A small image classifier, trained from scratch: held-out accuracy 69%.
Rows from block 7 of a small image classifier, named by matrix and row number. Rows with one number belong to one channel. Each number is 128 + 24 x the weight over its row's rms, rounded and kept within 0 to 255. All counts start at 0. After the name is the row's rms in percent of the matrix's.
Before each channel's rows are labels from the 100 images, of 14976, where the channel reaches its highest value: "peak at" is the part of the image that holds the peak. Only what is clearly more common there than usual is listed. The data: telescope images of galaxies (Galaxy Zoo DECaLS).
# conv1: bottleneck pointwise conv (model.blocks.8.conv1.weight, 96x152x1x1), inputs 0-151
# conv2: growth 3x3 conv (model.blocks.8.conv2.weight, 24x96x3x3, transposed, each kernel summed), outputs 0-23

peak at: top centre; top right
conv1.56 119 [124 125  86 103 112 122  77 113  65 129  60 126 119 121 142  76 108 116 108 136 107 107 130 100 101  81  88 118 132 123 134 116 133  90  95  94  91 100 126 103 108  68  98 101 134 118 116 107 121  81 115 102 114  98 102 120 125 131  69  81  91 116 118  84 132  83 123 133 104 103 137 109 129 109 102  92 120 120 129  98 117 140 122  91 124 139 147 105 132 134 134 120 134 141 163 130 131  88 142 134 142 137  99 127 137 134 132 121 146 135  84  96 144 102 146 101  96  96 100 135 104  96 146 134 131 128 139 123  94 125 163 137 125 106 139 107 112 128  88 107  92 128 147 141 145 136 144  94 105 142 150 106]
conv2.56 093 [140  87 114 142 114  96 130 142 125 141 138 135 111 131 133  86 111 143  99  93  84  90  84 129]

peak at: bottom left
conv1.88 120 [123 128 101 102 109 127  86 121  63 132  64 131 118 125 145  73 100 117 125 139 106 109 129 100 108  76  99 112 124 119 133 119 139  87  94  86 102 117 117 106 106  75  89  94 127 119 126 114 115  78 108 101 109  92  94 118 113 125  64  82 110 111 122  94 140  87 132 155 100 104 134 109 122 118 103  97 115 137 123 102 111 139 124  94 131 144 142  98 141 129 149 111 131 137 160 126 120  85 150 127 136 137  92 114 133 141 139 138 139 135  88  93 158  93 144 129  99 103  95 138  97  87 139 134 136 126 138 149  93 129 149 145 127 107 131 112 111 136  94 101  83 143 147 133 143 139 133  97 104 133 144 119]
conv2.88 078 [132  90 104 136 103  91 119 131 106 127 133 164 102 127 134 100 122 133  98  88  93  97  89 125]

peak at: top right; top centre
conv1.67 105 [112 124  97  92 106 137  77 121  63 129  62 139 107 125 139  91 112  98 132 131  96 117 130 120  82  70  88 110 115 119 124 106 133  96 112  95  88  93 122 106 122  83 101 106 120 118 119 115 107  76  98  90 113 104 109 119 127 126  59  85  70 107 117  80 127  84 130 129  89  84 114 115 115 119 104  93 118 111 141  94 130 153 129 109 145 134 153 105 147 132 130 131 141 151 155 127 141 100 145 129 149 140 121 123 138 142 127 123 150 147 109 120 146 112 144 104  99 107 111 148 113 101 135 133 141 143 148 139 115 135 172 144 119 131 149 107 119 146 113 123 107 138 155 151 153 157 153 108 119 141 143 113]
conv2.67 088 [140  84 122 140 126 102 126 142 129 136 135 139 112 135 131  84 107 141  73 115  88  96  86 137]

peak at: bottom centre; bottom left
conv1.37 110 [127 125 127 128 120 139 110 120  97 134 104 139 120 120 149  76  90 136 117 138 115 118 140 115 129  92 129 130 126 110 153 126 143 107  90  75 123 133 115 114 104 110  71  78 123 116 121 105 123 110 131 110 106 109 105 126 113 115  97  98 125 121 128 128 132 110 123 150 119 124 145 114 130 104  98 113 114 151 125  92 107 154 104 124 177 171 183 118 170 119 164  94 145 156 150 104 106 118 172 108 166 172 123 103 169 178 166 166 157 157 107 121 153 115 185 151 116 110 109 125 102 111 181 171 177 144 133 162 115 132 120 121 156 124 122 124 126 130 103 114 113 166 133 114 162 165 124 112  97 104 130 118]
conv2.37 069 [129  95 117 132 107  98 105 142 108 127 120 206 107 117 138 110 158 137 106 112 115 110 106 110]

peak at: centre
conv1.86 093 [164 105 130 137 132 143 132 135 132 102 122  98 131 124 155 132 128 231 135 165 200 119  88 121 218 128 136 119 181 164 146 125 166 123 115 114 141 126 150 117 117 122 124 128 130 137 130 143 133 134 212 134 127 121 116 129 122 129 124 128 163 129 132 176  85 144 132 168 166 194 170 137 156 128 116 134 123 150 125 120 111 123 142 112 132 140 142 117 130 130 117 168 109 116 137 151 154 122  94 133 141 140 112 133  93 110 117 129 121 120 141 136 133 176 120 144 160 154 143 116 171 120 103 119  98 114 148 135 120 142 150 130 123 118 145 120 101 140 146 107 122 104 159 128 112 100 152 121 154 125 146 129]
conv2.86 158 [133  86 101 133 101 101 109 117 106 127 134 133  96 127 130  95 129 131  93  99  91  86  91 127]

peak at: bottom left; bottom centre
conv1.75 108 [124 133 110 119 112 141  98 115 100 133  95 141 122 122 159  87  95 126 116 145 109 109 132 106 117  85 110 134 124 123 147 129 146 116  98  73 122 136 124 127 107 112  75  76 133 129 129 115 129 111 119 109 119 101 106 130 122 127  86  97 108 124 129 110 139 112 129 151 113 120 133 109 132 114 111 106 120 134 130 109 120 145 106 107 169 178 177 108 157 137 165  98 142 149 155 115 108 112 186 116 161 164 113 104 177 170 169 173 166 156  88 115 158 106 188 143 104 108 109 122 100  96 177 165 168 136 140 163 111 142 133 130 144 120 142 135 131 134 105 121 104 165 137 128 175 152 127 106  98 124 130 110]
conv2.75 080 [121 100 111 130 106  86 113 133 111 118 122 196  99 117 132 109 151 126  96 106 108 108 100 114]

peak at: centre
conv1.48 093 [161 144 131 133 138 149 160 124 145 121 134 109 123 134 162 143 132 196 116 146 171 156 114 150 173 153 165 135 161 170 169 140 175 114 125 107 134 141 139 141 152 122 116 114 128 118 129 127 127 151 183 149 122 148 146 129 135 130 148 127 159 124 135 188 103 123 127 157 183 183 148 120 153 153 151 158 139 135 103 157 141 105 134 144 128 129 154 137 126 150 102 172  81 106 138 147 153 151 102 147 141 127 147 137 107 119  95 112 127 129 168 164 126 174 108 143 170 175 171 138 168 139 117 117 112 142 154 132 138 150 151 143  97 108 157 152 103 146 156 140 138 101 139 152 121 114 155 153 164 125 149 144]
conv2.48 142 [150  93  97 150 104 107 105 127 104 138 152 129  99 146 146  98 123 149 101  99  97  90  99 140]

peak at: top centre; centre
conv1.40 110 [ 95  96 146 128 122  96 108 142 133  95 139 114 136 131 113 147 152 100 146 105 113 123  96 113 102 132 100 132 113 117 127 122 116 169 151 170 134 143  93 104 109 156 163 132 130 144 133 126 142 148 110 112 151 110 112 123  94 138 129 153 102 137 129 111  88 134 141 104 111  95 105 141  93 118 124 104 109  82 107 110 145 157 151 114 105 110 123 125 111 133  99 146 122 136 145 161 157 116  99 147 121 108 107 157 115 105  73  96 120 136 112 107 129 133  99  96 121 124 108 173 129 116 118  86 114 110 171  97 126 191 173 187  91 120 168 107 102 144 124 107 124 101 171 149 130 168 184 118 135 180 169 114]
conv2.40 060 [114 152 145 119 134 159 155 119 159 120 124  63 134 136 120 145 145 106 122 171 154 159 158 138]

peak at: bottom left; bottom centre
conv1.13 119 [127 132 112 128 126 139 106 130 102 140 105 139 122 124 155 102 109 119 112 138 113 108 142 106 109 104 121 132 122 127 150 132 146 114 103  87 117 125 133 132 111 112  93  88 129 129 127 107 135 114 119 113 121 109 109 123 131 131 101 106 124 131 132 112 147 113 128 143 113 114 140 117 131 108  98 112 122 136 135 103 123 148 115 118 170 176 182 121 166 144 167 105 147 142 159 114  97 111 176 115 167 167 129 112 182 177 185 169 168 172 102 122 167 110 201 148 111 112 116 128 101 109 190 187 188 137 144 162 110 137 138 130 166 126 141 129 134 139 104 121 112 171 141 139 177 152 126 102  99 118 129 113]
conv2.13 092 [124  98 113 128 103  85 114 133 113 119 123 194  89 117 131 105 148 127  93 115 115 107 106 115]

peak at: bottom left; bottom centre
conv1.7 112 [115 133 128 129 133 143 129 120 104 140 111 139 135 132 141  79 105 115 118 134 111 131 138 136 115  96 130 133 112 126 157 126 155 113 100  74 131 132 115 122 137 117  72  84 127 134 130 113 136 118 114 134 114 137 140 127 114 125 105 121 119 125 138 133 145 123 126 146 124 123 133 113 119 131 126 134 121 119 124 131 107 163 111 138 158 182 174 127 162 127 163  92 153 151 145 113  95 134 181 113 164 164 145 118 183 177 182 184 161 157 109 126 155  93 186 147 110 110 111 126 107 107 190 181 185 158 140 160 132 127 127 135 179 142 139 146 153 146 109 137 114 177 137 125 174 157 119 120  84 127 131 128]
conv2.7 073 [131 105 119 134 104  89 113 140 115 128 124 213  97 118 130 124 153 134  98 119 122 118 113 113]

peak at: top centre; centre
conv1.74 119 [117 131 145 135 129 134 100 141 140 125 142 117 140 128 142 154 155 115 150 128 131 135 110 141 122 140 104 131 128 155 158 114 144 185 154 205 145 136 114 116 119 152 180 146 135 148 141 144 151 152 131 104 164 123 129 140 113 145 135 146 102 135 142 115 123 136 139 137 115 120 125 134 122 129 137 123 118 110 121 121 163 116 154 115 139 133 148 123 139 174 133 166 133 133 148 156 167 126 115 146 128 147 119 159 126 130 118 129 130 143 112 107 148 132 123 149 117 122 113 177 124 123 126 128 126 122 160 137 125 212 177 209 149 132 168 143 141 148 141 130 135 150 182 176 147 174 209 132 157 190 183 126]
conv2.74 149 [133 171 144 134 140 153 143 124 146 138 134 102 149 134 144 168 145 134 150 160 167 173 169 138]

peak at: centre
conv1.24 104 [132 162 132 139 136 137 169 140 143 130 141 120 129 128 137 133 134 168 122 137 146 183 113 170 151 143 163 128 138 166 171 156 152 104 130 115 135 138 131 150 176 119 118 128 134 131 139 128 136 152 152 173 123 176 172 129 124 142 155 130 147 127 141 195 118 131 138 141 181 154 135 120 141 176 171 180 143 112 115 171 146 115 145 190 118 130 129 150 121 145 105 140 107 112 154 150 153 170 120 137 146 118 180 135 124 135 110 106 136 141 169 179 141 145 113 117 154 163 172 135 150 143 133 114 129 158 152 134 144 129 156 139 102 138 155 154 126 152 154 169 162 109 147 155 141 126 142 169 138 147 148 156]
conv2.24 145 [157  99 102 157 108 113 106 138 107 151 158 131 106 156 154  98 115 158 106 106 104  99 104 152]

peak at: bottom centre
conv1.52 117 [120 132 118 116 134 143 116 130 110 138 114 142 122 125 141  91 109 122 123 129 111 118 144 126 108  99 113 130 125 123 140 129 152 119 112  96 130 139 124 122 126 118  85  90 129 123 125 115 127 122 108 119 113 116 113 128 122 125  99 110 116 131 133 115 147 116 134 140 117 112 133 112 131 115 106 119 132 112 134 117 110 152 112 132 180 187 190 124 184 134 167 108 150 152 154 117 118 118 162 114 177 184 134 109 193 163 199 168 162 164 101 123 155 104 195 142 103 115 111 126 104 110 194 188 198 134 133 162 124 137 134 130 172 138 137 135 148 132 120 132 123 167 133 129 167 161 120 123 104 123 123 125]
conv2.52 085 [135 101 112 131  95  83 112 135 110 122 126 193  85 119 132 109 144 133  92 119 117 110 110 120]

peak at: top right; top centre
conv1.77 104 [113 126  98  96 111 126  95 126  86 136  86 130 118 129 132  81  87 104 125 120 103 117 129 117  95  74  95 116 120 129 131 124 134  96  93  97  96 115 110 100 110  85  86  93 127 130 132 104 116  93 100  97 117 110 109 130 123 132  78  90  93 118 123  92 141  92 132 128  99  96 117 106 122 111 107 101 106 116 129 112 108 157 111 110 161 167 174 114 162 127 147 117 146 155 174 115 139  95 158 122 161 171 108 111 159 165 151 150 166 153  92 103 154 107 157 129 103 109 105 137 111  85 171 152 164 126 137 151 115 123 167 135 138 133 136 116 130 131 125 111 111 143 145 137 168 153 139 111 118 133 127 111]
conv2.77 076 [132  91 105 133 105  93 104 134  97 129 133 165  98 128 131  98 124 136  88  96  97 102  96 129]

peak at: centre
conv1.12 090 [161 137 125 134 119 142 130 126 134 106 124 107 120 120 164 147 144 203 115 169 189 130  84 124 185 138 136 129 188 179 163 126 175 114 129 113 133 117 152 122 123 120 116 128 122 133 129 123 123 142 205 125 115 120 122 124 128 114 142 117 153 122 113 162  91 125 120 168 160 182 169 125 164 132 132 128 118 141 116 125 121 117 125 113 153 145 146 130 139 140 117 192  98 106 144 135 167 124  96 134 148 145 112 133 107 110 109 115 125 124 154 143 125 183 114 140 174 167 160 123 180 135 111 126 115 113 145 129  97 154 163 139 121 101 152 118 104 123 147 110 127 111 148 141 118 108 160 126 165 142 153 113]
conv2.12 114 [139  93  94 142  93 103 101 113 102 127 146 131  95 132 137 101 133 140 103  96  96  87 100 129]

peak at: middle left
conv1.89 117 [138 146 113 121 106 126  78 129 136 149 130 136 130 126 150 138 124 119 107 133 136 102 143  97 115 153 110 122 128 142 145 149 136 121 129 121 129 125 139 153  97 122 123 129 133 138 142 116 135 129 105 104 113  88 100 119 129 134 136 125 110 115 120 108 159 127 131 138 115 118 133 119 138  92 102  98 145 113 124 105 126 133 110 100  95  84  75 136  90 131 128 122  95 131  87 100 113  97 116 100  80  82 119 109 110 110  91 117 106 111  90  93 122  85 108 140  84  97  85 148  83 120  93  93 103  92 120 117  83 101  84 124  96  66 112  96  79 126 110 104  99 104  88 109  68  72 104  95 112 139 130 109]
conv2.89 067 [158 146 129 156 111 129 163 156 144 173 152 135  93 131 161 154 121 159 121 171 139 145 146 135]

peak at: bottom left; bottom centre
conv1.92 108 [121 123 110 122 115 143 102 121  83 131  98 139 116 127 160  74  90 117 122 143 103 121 137 102 104  91 118 129 119 120 148 119 147 103  83  79 123 119 121 119 114 102  76  85 126 118 126 111 129 110 108 104 111 104 111 133 121 125  90  95 113 114 128 114 138 104 130 148 111 119 136 100 134 113 103 109 113 135 135 111 113 155 106 119 166 175 178 126 173 129 164 102 151 149 162 116  98 111 173 118 169 164 114 111 179 165 169 158 161 149 102 107 161 102 174 145 100 104 116 119 107  90 183 155 167 138 133 154 108 130 141 129 155 121 126 123 123 130 103 119  95 163 135 117 166 155 129 115  98 130 128 117]
conv2.92 067 [128  96 115 130 106  85 106 139 103 123 125 200  99 122 138 114 152 133 104 102 115 112 109 121]