{"model": "image classifier", "dataset": "telescope images of galaxies (Galaxy Zoo DECaLS)", "train_examples": 44167, "image_size": 32, "grayscale": true, "crop_scale_min": 0.7, "horizontal_flip": true, "translate": 0.06, "color_jitter": 0.1, "targets": ["spiral winding"], "num_classes": 3, "arch": "densenet", "norm": "batchnorm", "activation": "silu", "depths": [4, 7, 7], "kernel_size": 3, "stem": "deep", "growth_rate": 24, "loss": "binary_cross_entropy", "init": "kaiming_normal", "optimizer": "adamw", "lr": 0.0034, "beta1": 0.9, "beta2": 0.98, "eps": 1e-08, "steps": 20300, "batch_size": 64, "epochs": 29.4, "lr_schedule": "wsd", "decay_fraction": 0.4, "final_lr_fraction": 0, "warmup_steps": 2030, "weight_decay": 0.02}
Rows from block 7 of a small image classifier, named by matrix and row number. Rows with one number belong to one channel. Each number is 200 + 40 x the weight over its row's rms, rounded and kept within 0 to 999. All counts start at 0. After the name is the row's rms in percent of the matrix's.
After each channel's rows are labels from the 100 images, of 14976, where the channel reaches its highest value: "responds to" is what is common among them; "colour at peak" is the nearest of a few named colours to the mean colour under the peak. Only what is clearly more common there than usual is listed. The data: telescope images of galaxies (Galaxy Zoo DECaLS).
# conv1: bottleneck pointwise conv (model.blocks.8.conv1.weight, 96x152x1x1), inputs 0-151
# conv2: growth 3x3 conv (model.blocks.8.conv2.weight, 24x96x3x3, transposed, each kernel summed), outputs 0-23

conv1.55,113,190,224,262,220,203,187,154,206,228,192,238,153,195,207,223,249,252,182,236,203,202,222,158,202,154,225,165,203,208,217,236,180,226,334,243,369,238,202,175,177,173,251,289,224,197,214,206,217,224,227,194,155,256,193,217,206,216,212,229,219,145,204,215,164,188,208,210,233,180,168,203,216,194,202,208,187,171,189,183,193,276,219,232,178,193,201,228,227,216,264,261,254,205,254,217,210,253,194,183,206,193,211,180,230,176,181,196,213,182,195,166,150,207,206,194,257,177,186,175,293,197,177,187,169,175,183,239,207,196,320,277,312,232,196,261,187,207,236,224,188,209,261,288,254,223,272,312,190,241,273,265,197
conv2.55,133,202,265,236,207,235,233,237,183,241,212,212,138,223,216,226,261,240,204,220,261,259,265,264,215
responds to: roundness: cigar-shaped; edge-on disk: yes
colour at peak: grey

conv1.93,092,257,210,192,195,214,254,188,192,212,158,183,173,174,217,265,221,204,317,163,249,299,243,141,198,275,220,208,208,291,301,285,192,285,169,199,163,190,195,239,197,187,173,187,205,201,186,205,193,201,224,296,185,177,188,207,216,208,184,208,175,234,209,202,256,123,194,198,268,257,263,279,176,255,223,216,209,202,208,185,218,200,166,208,188,214,235,243,215,224,214,183,302,148,155,241,235,278,194,151,226,231,224,170,201,161,179,165,192,180,205,242,230,200,272,200,222,262,255,242,194,274,210,197,193,166,173,232,195,157,255,261,249,176,159,252,175,150,207,240,171,203,170,255,228,192,183,269,202,263,233,262,199
conv2.93,099,226,154,127,233,136,170,142,169,148,203,236,200,149,212,230,167,208,227,169,138,161,147,163,206
responds to: bar: no; spiral winding: tight
colour at peak: grey

conv1.2,101,242,213,133,158,196,268,202,203,168,181,160,187,186,182,291,202,209,265,201,276,290,233,165,218,244,188,194,172,302,351,328,187,291,176,199,192,148,176,255,161,214,133,196,237,194,195,205,185,181,188,282,185,194,213,230,180,191,200,162,139,193,179,186,235,154,142,191,290,225,251,275,204,239,241,250,214,198,176,191,229,219,181,196,179,238,208,218,191,221,195,203,269,171,186,197,243,266,203,172,196,207,237,186,206,219,212,210,235,227,214,200,198,236,236,227,220,207,206,209,237,241,189,208,212,203,168,275,238,187,249,243,291,210,177,241,174,148,188,198,162,194,213,265,216,223,180,258,201,251,276,246,190
conv2.2,089,236,167,131,229,141,176,150,199,151,231,238,269,162,208,252,180,252,225,178,141,174,162,188,206
responds to: spiral winding: tight
colour at peak: grey

conv1.95,113,188,221,247,204,210,213,167,219,233,209,243,169,219,200,219,223,226,189,233,203,202,215,181,191,179,211,155,215,193,225,232,184,228,342,238,364,240,209,196,184,164,251,281,221,203,211,221,228,219,232,188,160,280,192,207,198,203,222,214,226,158,205,219,162,218,215,211,230,157,164,206,215,192,200,219,183,184,182,195,192,290,215,217,191,206,198,230,218,208,266,261,247,214,249,213,217,247,184,185,211,198,220,176,237,169,181,187,207,183,183,165,155,203,215,168,263,182,171,165,275,183,191,168,172,171,176,234,202,193,320,268,311,228,213,271,199,212,229,231,189,217,249,290,271,219,264,309,210,253,295,274,176
conv2.95,134,205,265,237,212,236,236,236,190,236,222,212,138,229,214,225,260,240,206,225,257,260,265,264,214
responds to: roundness: cigar-shaped; edge-on disk: yes
colour at peak: grey

conv1.54,090,250,216,182,201,216,249,198,190,214,160,198,180,193,213,260,234,200,314,185,258,303,207,144,214,268,221,187,203,282,315,268,198,279,164,194,160,213,192,243,203,197,170,177,214,212,194,198,186,215,237,317,198,175,195,190,200,186,204,216,174,231,216,200,257,138,193,211,262,244,279,272,185,226,213,211,212,187,204,192,213,201,177,213,190,230,240,260,203,227,222,173,304,131,151,245,222,266,212,159,213,243,238,195,219,183,183,175,175,187,194,249,234,173,287,175,208,265,269,261,196,292,201,182,181,173,173,247,214,168,248,262,218,164,158,249,183,151,216,217,171,205,170,257,220,207,180,254,230,250,232,252,202
conv2.54,105,225,154,128,230,136,163,148,172,148,209,235,199,147,213,228,169,204,225,174,138,152,145,164,206
responds to: bar: no; spiral winding: tight
colour at peak: grey

conv1.32,092,257,173,200,193,210,254,201,219,201,158,180,161,208,191,285,218,217,336,208,266,314,223,136,211,317,192,200,210,302,302,261,193,286,192,182,165,206,192,232,172,196,178,202,217,206,202,194,216,204,202,339,199,202,204,200,214,194,201,202,181,236,209,222,273,131,204,207,290,262,294,279,220,264,203,203,206,193,224,209,188,173,197,222,187,213,213,243,191,201,207,206,274,171,178,213,253,237,175,156,228,210,222,172,219,163,209,198,198,176,196,207,209,211,264,198,230,236,251,232,211,277,201,173,202,179,186,251,220,174,252,252,227,195,161,226,186,144,217,227,178,193,180,251,229,188,172,264,198,223,221,241,193
conv2.32,127,216,134,145,216,145,153,154,175,154,200,217,231,146,207,213,158,203,214,153,152,145,137,149,200
responds to: spiral winding: tight; bar: no
colour at peak: grey

conv1.20,094,244,207,146,182,206,241,197,200,171,164,168,167,189,210,295,236,219,308,203,281,322,226,156,209,271,203,168,198,299,343,317,192,302,182,202,186,170,201,244,202,190,150,212,216,189,199,185,208,186,208,304,190,199,200,201,202,197,206,172,146,207,192,203,250,148,157,188,297,224,269,276,198,261,214,237,197,211,194,217,219,211,196,199,173,225,204,238,202,218,207,204,268,147,177,215,209,264,192,174,214,224,225,187,213,194,204,189,217,211,218,203,202,212,255,218,195,216,237,219,224,244,187,209,198,184,199,258,233,177,257,265,273,206,178,241,193,163,187,229,193,198,190,270,221,215,202,260,197,245,268,258,199
conv2.20,088,220,167,136,236,135,159,149,179,135,219,238,244,141,213,234,179,234,222,169,141,168,166,175,217
responds to: bar: no; spiral winding: tight
colour at peak: grey

conv1.38,097,283,190,144,163,182,272,183,195,171,188,164,210,193,202,322,224,206,283,197,287,313,207,192,186,253,210,198,189,298,339,340,229,328,204,242,177,159,172,263,228,197,127,194,233,176,181,177,235,200,190,271,185,216,184,203,175,209,184,167,139,226,187,187,223,183,160,203,325,245,255,282,227,280,211,196,208,201,205,224,189,197,219,193,181,210,217,195,235,203,225,221,236,139,189,168,212,230,189,176,213,196,198,215,185,181,209,214,222,208,217,206,207,232,203,223,240,206,210,213,242,228,229,199,208,184,191,262,242,177,242,227,247,209,175,217,213,166,198,210,190,204,217,232,187,193,170,221,217,234,246,243,206
conv2.38,075,219,153,154,240,152,153,171,159,165,222,233,259,125,213,236,184,277,225,169,170,173,157,182,195
responds to: spiral arms: yes; bar: no; spiral winding: tight
colour at peak: grey

conv1.82,093,247,205,164,197,183,271,173,204,167,176,166,188,208,203,283,204,201,289,177,275,324,230,143,215,255,201,189,185,309,350,315,192,304,183,184,184,179,198,250,176,195,144,196,225,187,210,205,212,210,198,279,196,205,200,207,182,188,207,183,146,219,212,196,240,120,149,195,276,244,245,284,206,260,222,218,201,178,197,216,201,211,193,218,185,245,222,235,202,227,220,191,280,162,170,211,231,269,202,163,228,224,235,177,222,178,192,176,218,212,212,211,206,208,247,226,231,222,221,228,227,257,202,200,184,207,189,261,236,206,246,245,279,204,174,245,186,166,203,223,174,194,210,262,211,201,189,265,207,249,259,262,197
conv2.82,096,222,157,127,230,128,162,131,191,139,222,232,246,144,208,228,179,218,223,190,151,168,160,174,206
responds to: bar: no; spiral winding: tight
colour at peak: grey

conv1.94,092,253,208,190,201,187,263,191,177,201,157,206,179,184,189,259,229,220,312,188,259,318,218,138,209,285,239,206,167,276,307,274,199,287,167,204,155,181,189,240,198,200,179,168,195,185,190,214,191,187,214,309,182,163,178,191,189,194,191,211,161,231,187,174,252,138,184,194,271,239,261,274,178,261,196,193,205,183,202,199,200,199,190,199,179,246,243,242,193,218,200,181,310,155,172,235,216,268,199,153,210,246,238,175,223,172,177,177,190,204,196,224,206,201,292,194,211,261,240,258,188,291,193,178,178,180,197,248,194,183,244,251,237,182,158,249,182,152,184,235,163,205,149,241,209,189,166,269,196,258,225,252,200
conv2.94,100,226,153,130,231,138,161,147,175,152,207,234,210,135,206,219,163,212,224,157,152,158,141,167,203
responds to: bar: no; spiral winding: tight
colour at peak: grey

conv1.19,118,193,219,246,221,201,199,154,207,230,198,230,177,207,196,213,231,234,175,237,200,208,209,163,215,179,222,170,201,202,227,249,171,230,317,238,357,229,211,193,181,187,237,280,217,192,215,214,230,215,232,184,148,260,201,207,209,207,229,237,229,159,199,224,174,192,216,213,213,179,178,190,226,171,198,218,196,176,179,185,199,280,216,246,184,217,185,221,225,217,282,239,249,197,227,210,241,261,184,200,209,188,225,175,246,178,203,201,223,204,199,175,162,226,217,191,260,177,188,175,287,196,190,197,180,186,173,243,223,201,319,279,356,230,203,263,212,215,237,220,196,207,246,275,279,221,254,330,195,239,290,278,193
conv2.19,148,205,267,230,209,232,238,230,192,235,220,206,155,233,210,226,266,237,207,232,259,266,270,266,211
responds to: roundness: cigar-shaped; edge-on disk: yes
colour at peak: grey

conv1.35,092,230,182,194,206,209,220,205,201,194,160,191,148,214,181,264,229,216,380,209,260,319,212,135,196,320,199,217,198,276,295,247,197,266,191,192,181,216,202,240,189,187,190,194,210,199,210,210,234,208,217,354,194,200,198,204,179,185,192,193,182,253,197,216,279,136,211,218,259,263,323,272,205,241,190,208,204,209,231,200,183,178,180,201,169,218,202,230,192,215,201,192,272,164,193,226,243,243,191,141,222,230,219,162,218,164,182,184,186,190,175,215,224,208,270,198,218,242,239,234,194,272,188,170,202,166,186,255,218,202,234,235,225,190,182,235,192,155,210,224,181,184,173,232,206,197,153,260,203,244,205,250,193
conv2.35,139,211,136,153,213,153,154,165,177,160,202,216,217,141,200,204,148,201,212,137,155,139,135,143,202
responds to: spiral arms: yes; bar: no; spiral winding: tight
colour at peak: grey

conv1.72,092,248,186,196,201,180,235,202,194,221,163,211,150,197,191,261,219,201,339,214,258,310,216,141,213,339,215,222,205,299,270,245,175,260,180,184,175,233,204,222,170,202,192,189,203,194,195,198,207,210,214,339,207,195,189,192,196,198,193,217,181,256,204,207,282,127,200,196,254,259,311,253,187,247,192,198,203,162,213,174,189,189,169,223,202,208,223,249,200,211,202,193,265,138,164,216,220,237,211,146,208,234,208,187,202,144,169,178,184,185,182,230,239,184,272,181,220,262,256,255,188,291,188,156,196,159,189,232,207,165,237,233,209,181,145,236,171,127,209,224,165,193,164,239,217,172,177,241,209,239,200,231,175
conv2.72,143,214,134,152,214,153,161,162,179,162,205,221,202,150,206,216,142,205,216,149,153,136,131,140,202
responds to: bar: no; spiral winding: tight
colour at peak: grey

conv1.9,114,178,197,244,202,202,171,165,219,216,183,225,180,220,198,212,234,246,193,268,193,194,211,162,188,167,227,162,202,200,229,225,189,208,334,245,355,242,223,181,178,177,249,291,225,217,214,216,227,223,239,216,170,283,178,175,219,188,224,225,213,159,209,219,190,184,218,202,196,178,164,191,237,190,199,210,181,182,171,170,178,279,203,229,177,201,197,230,221,213,291,246,261,209,236,221,228,244,186,202,222,185,223,193,224,186,185,191,222,201,201,176,155,206,221,192,257,184,187,166,289,193,184,188,178,189,184,241,214,183,328,274,325,222,198,263,198,202,227,219,208,215,239,271,266,220,261,321,202,243,277,287,203
conv2.9,136,197,261,236,209,232,247,234,176,239,216,209,137,234,213,224,257,245,201,235,251,259,268,257,215
responds to: roundness: cigar-shaped; edge-on disk: yes
colour at peak: grey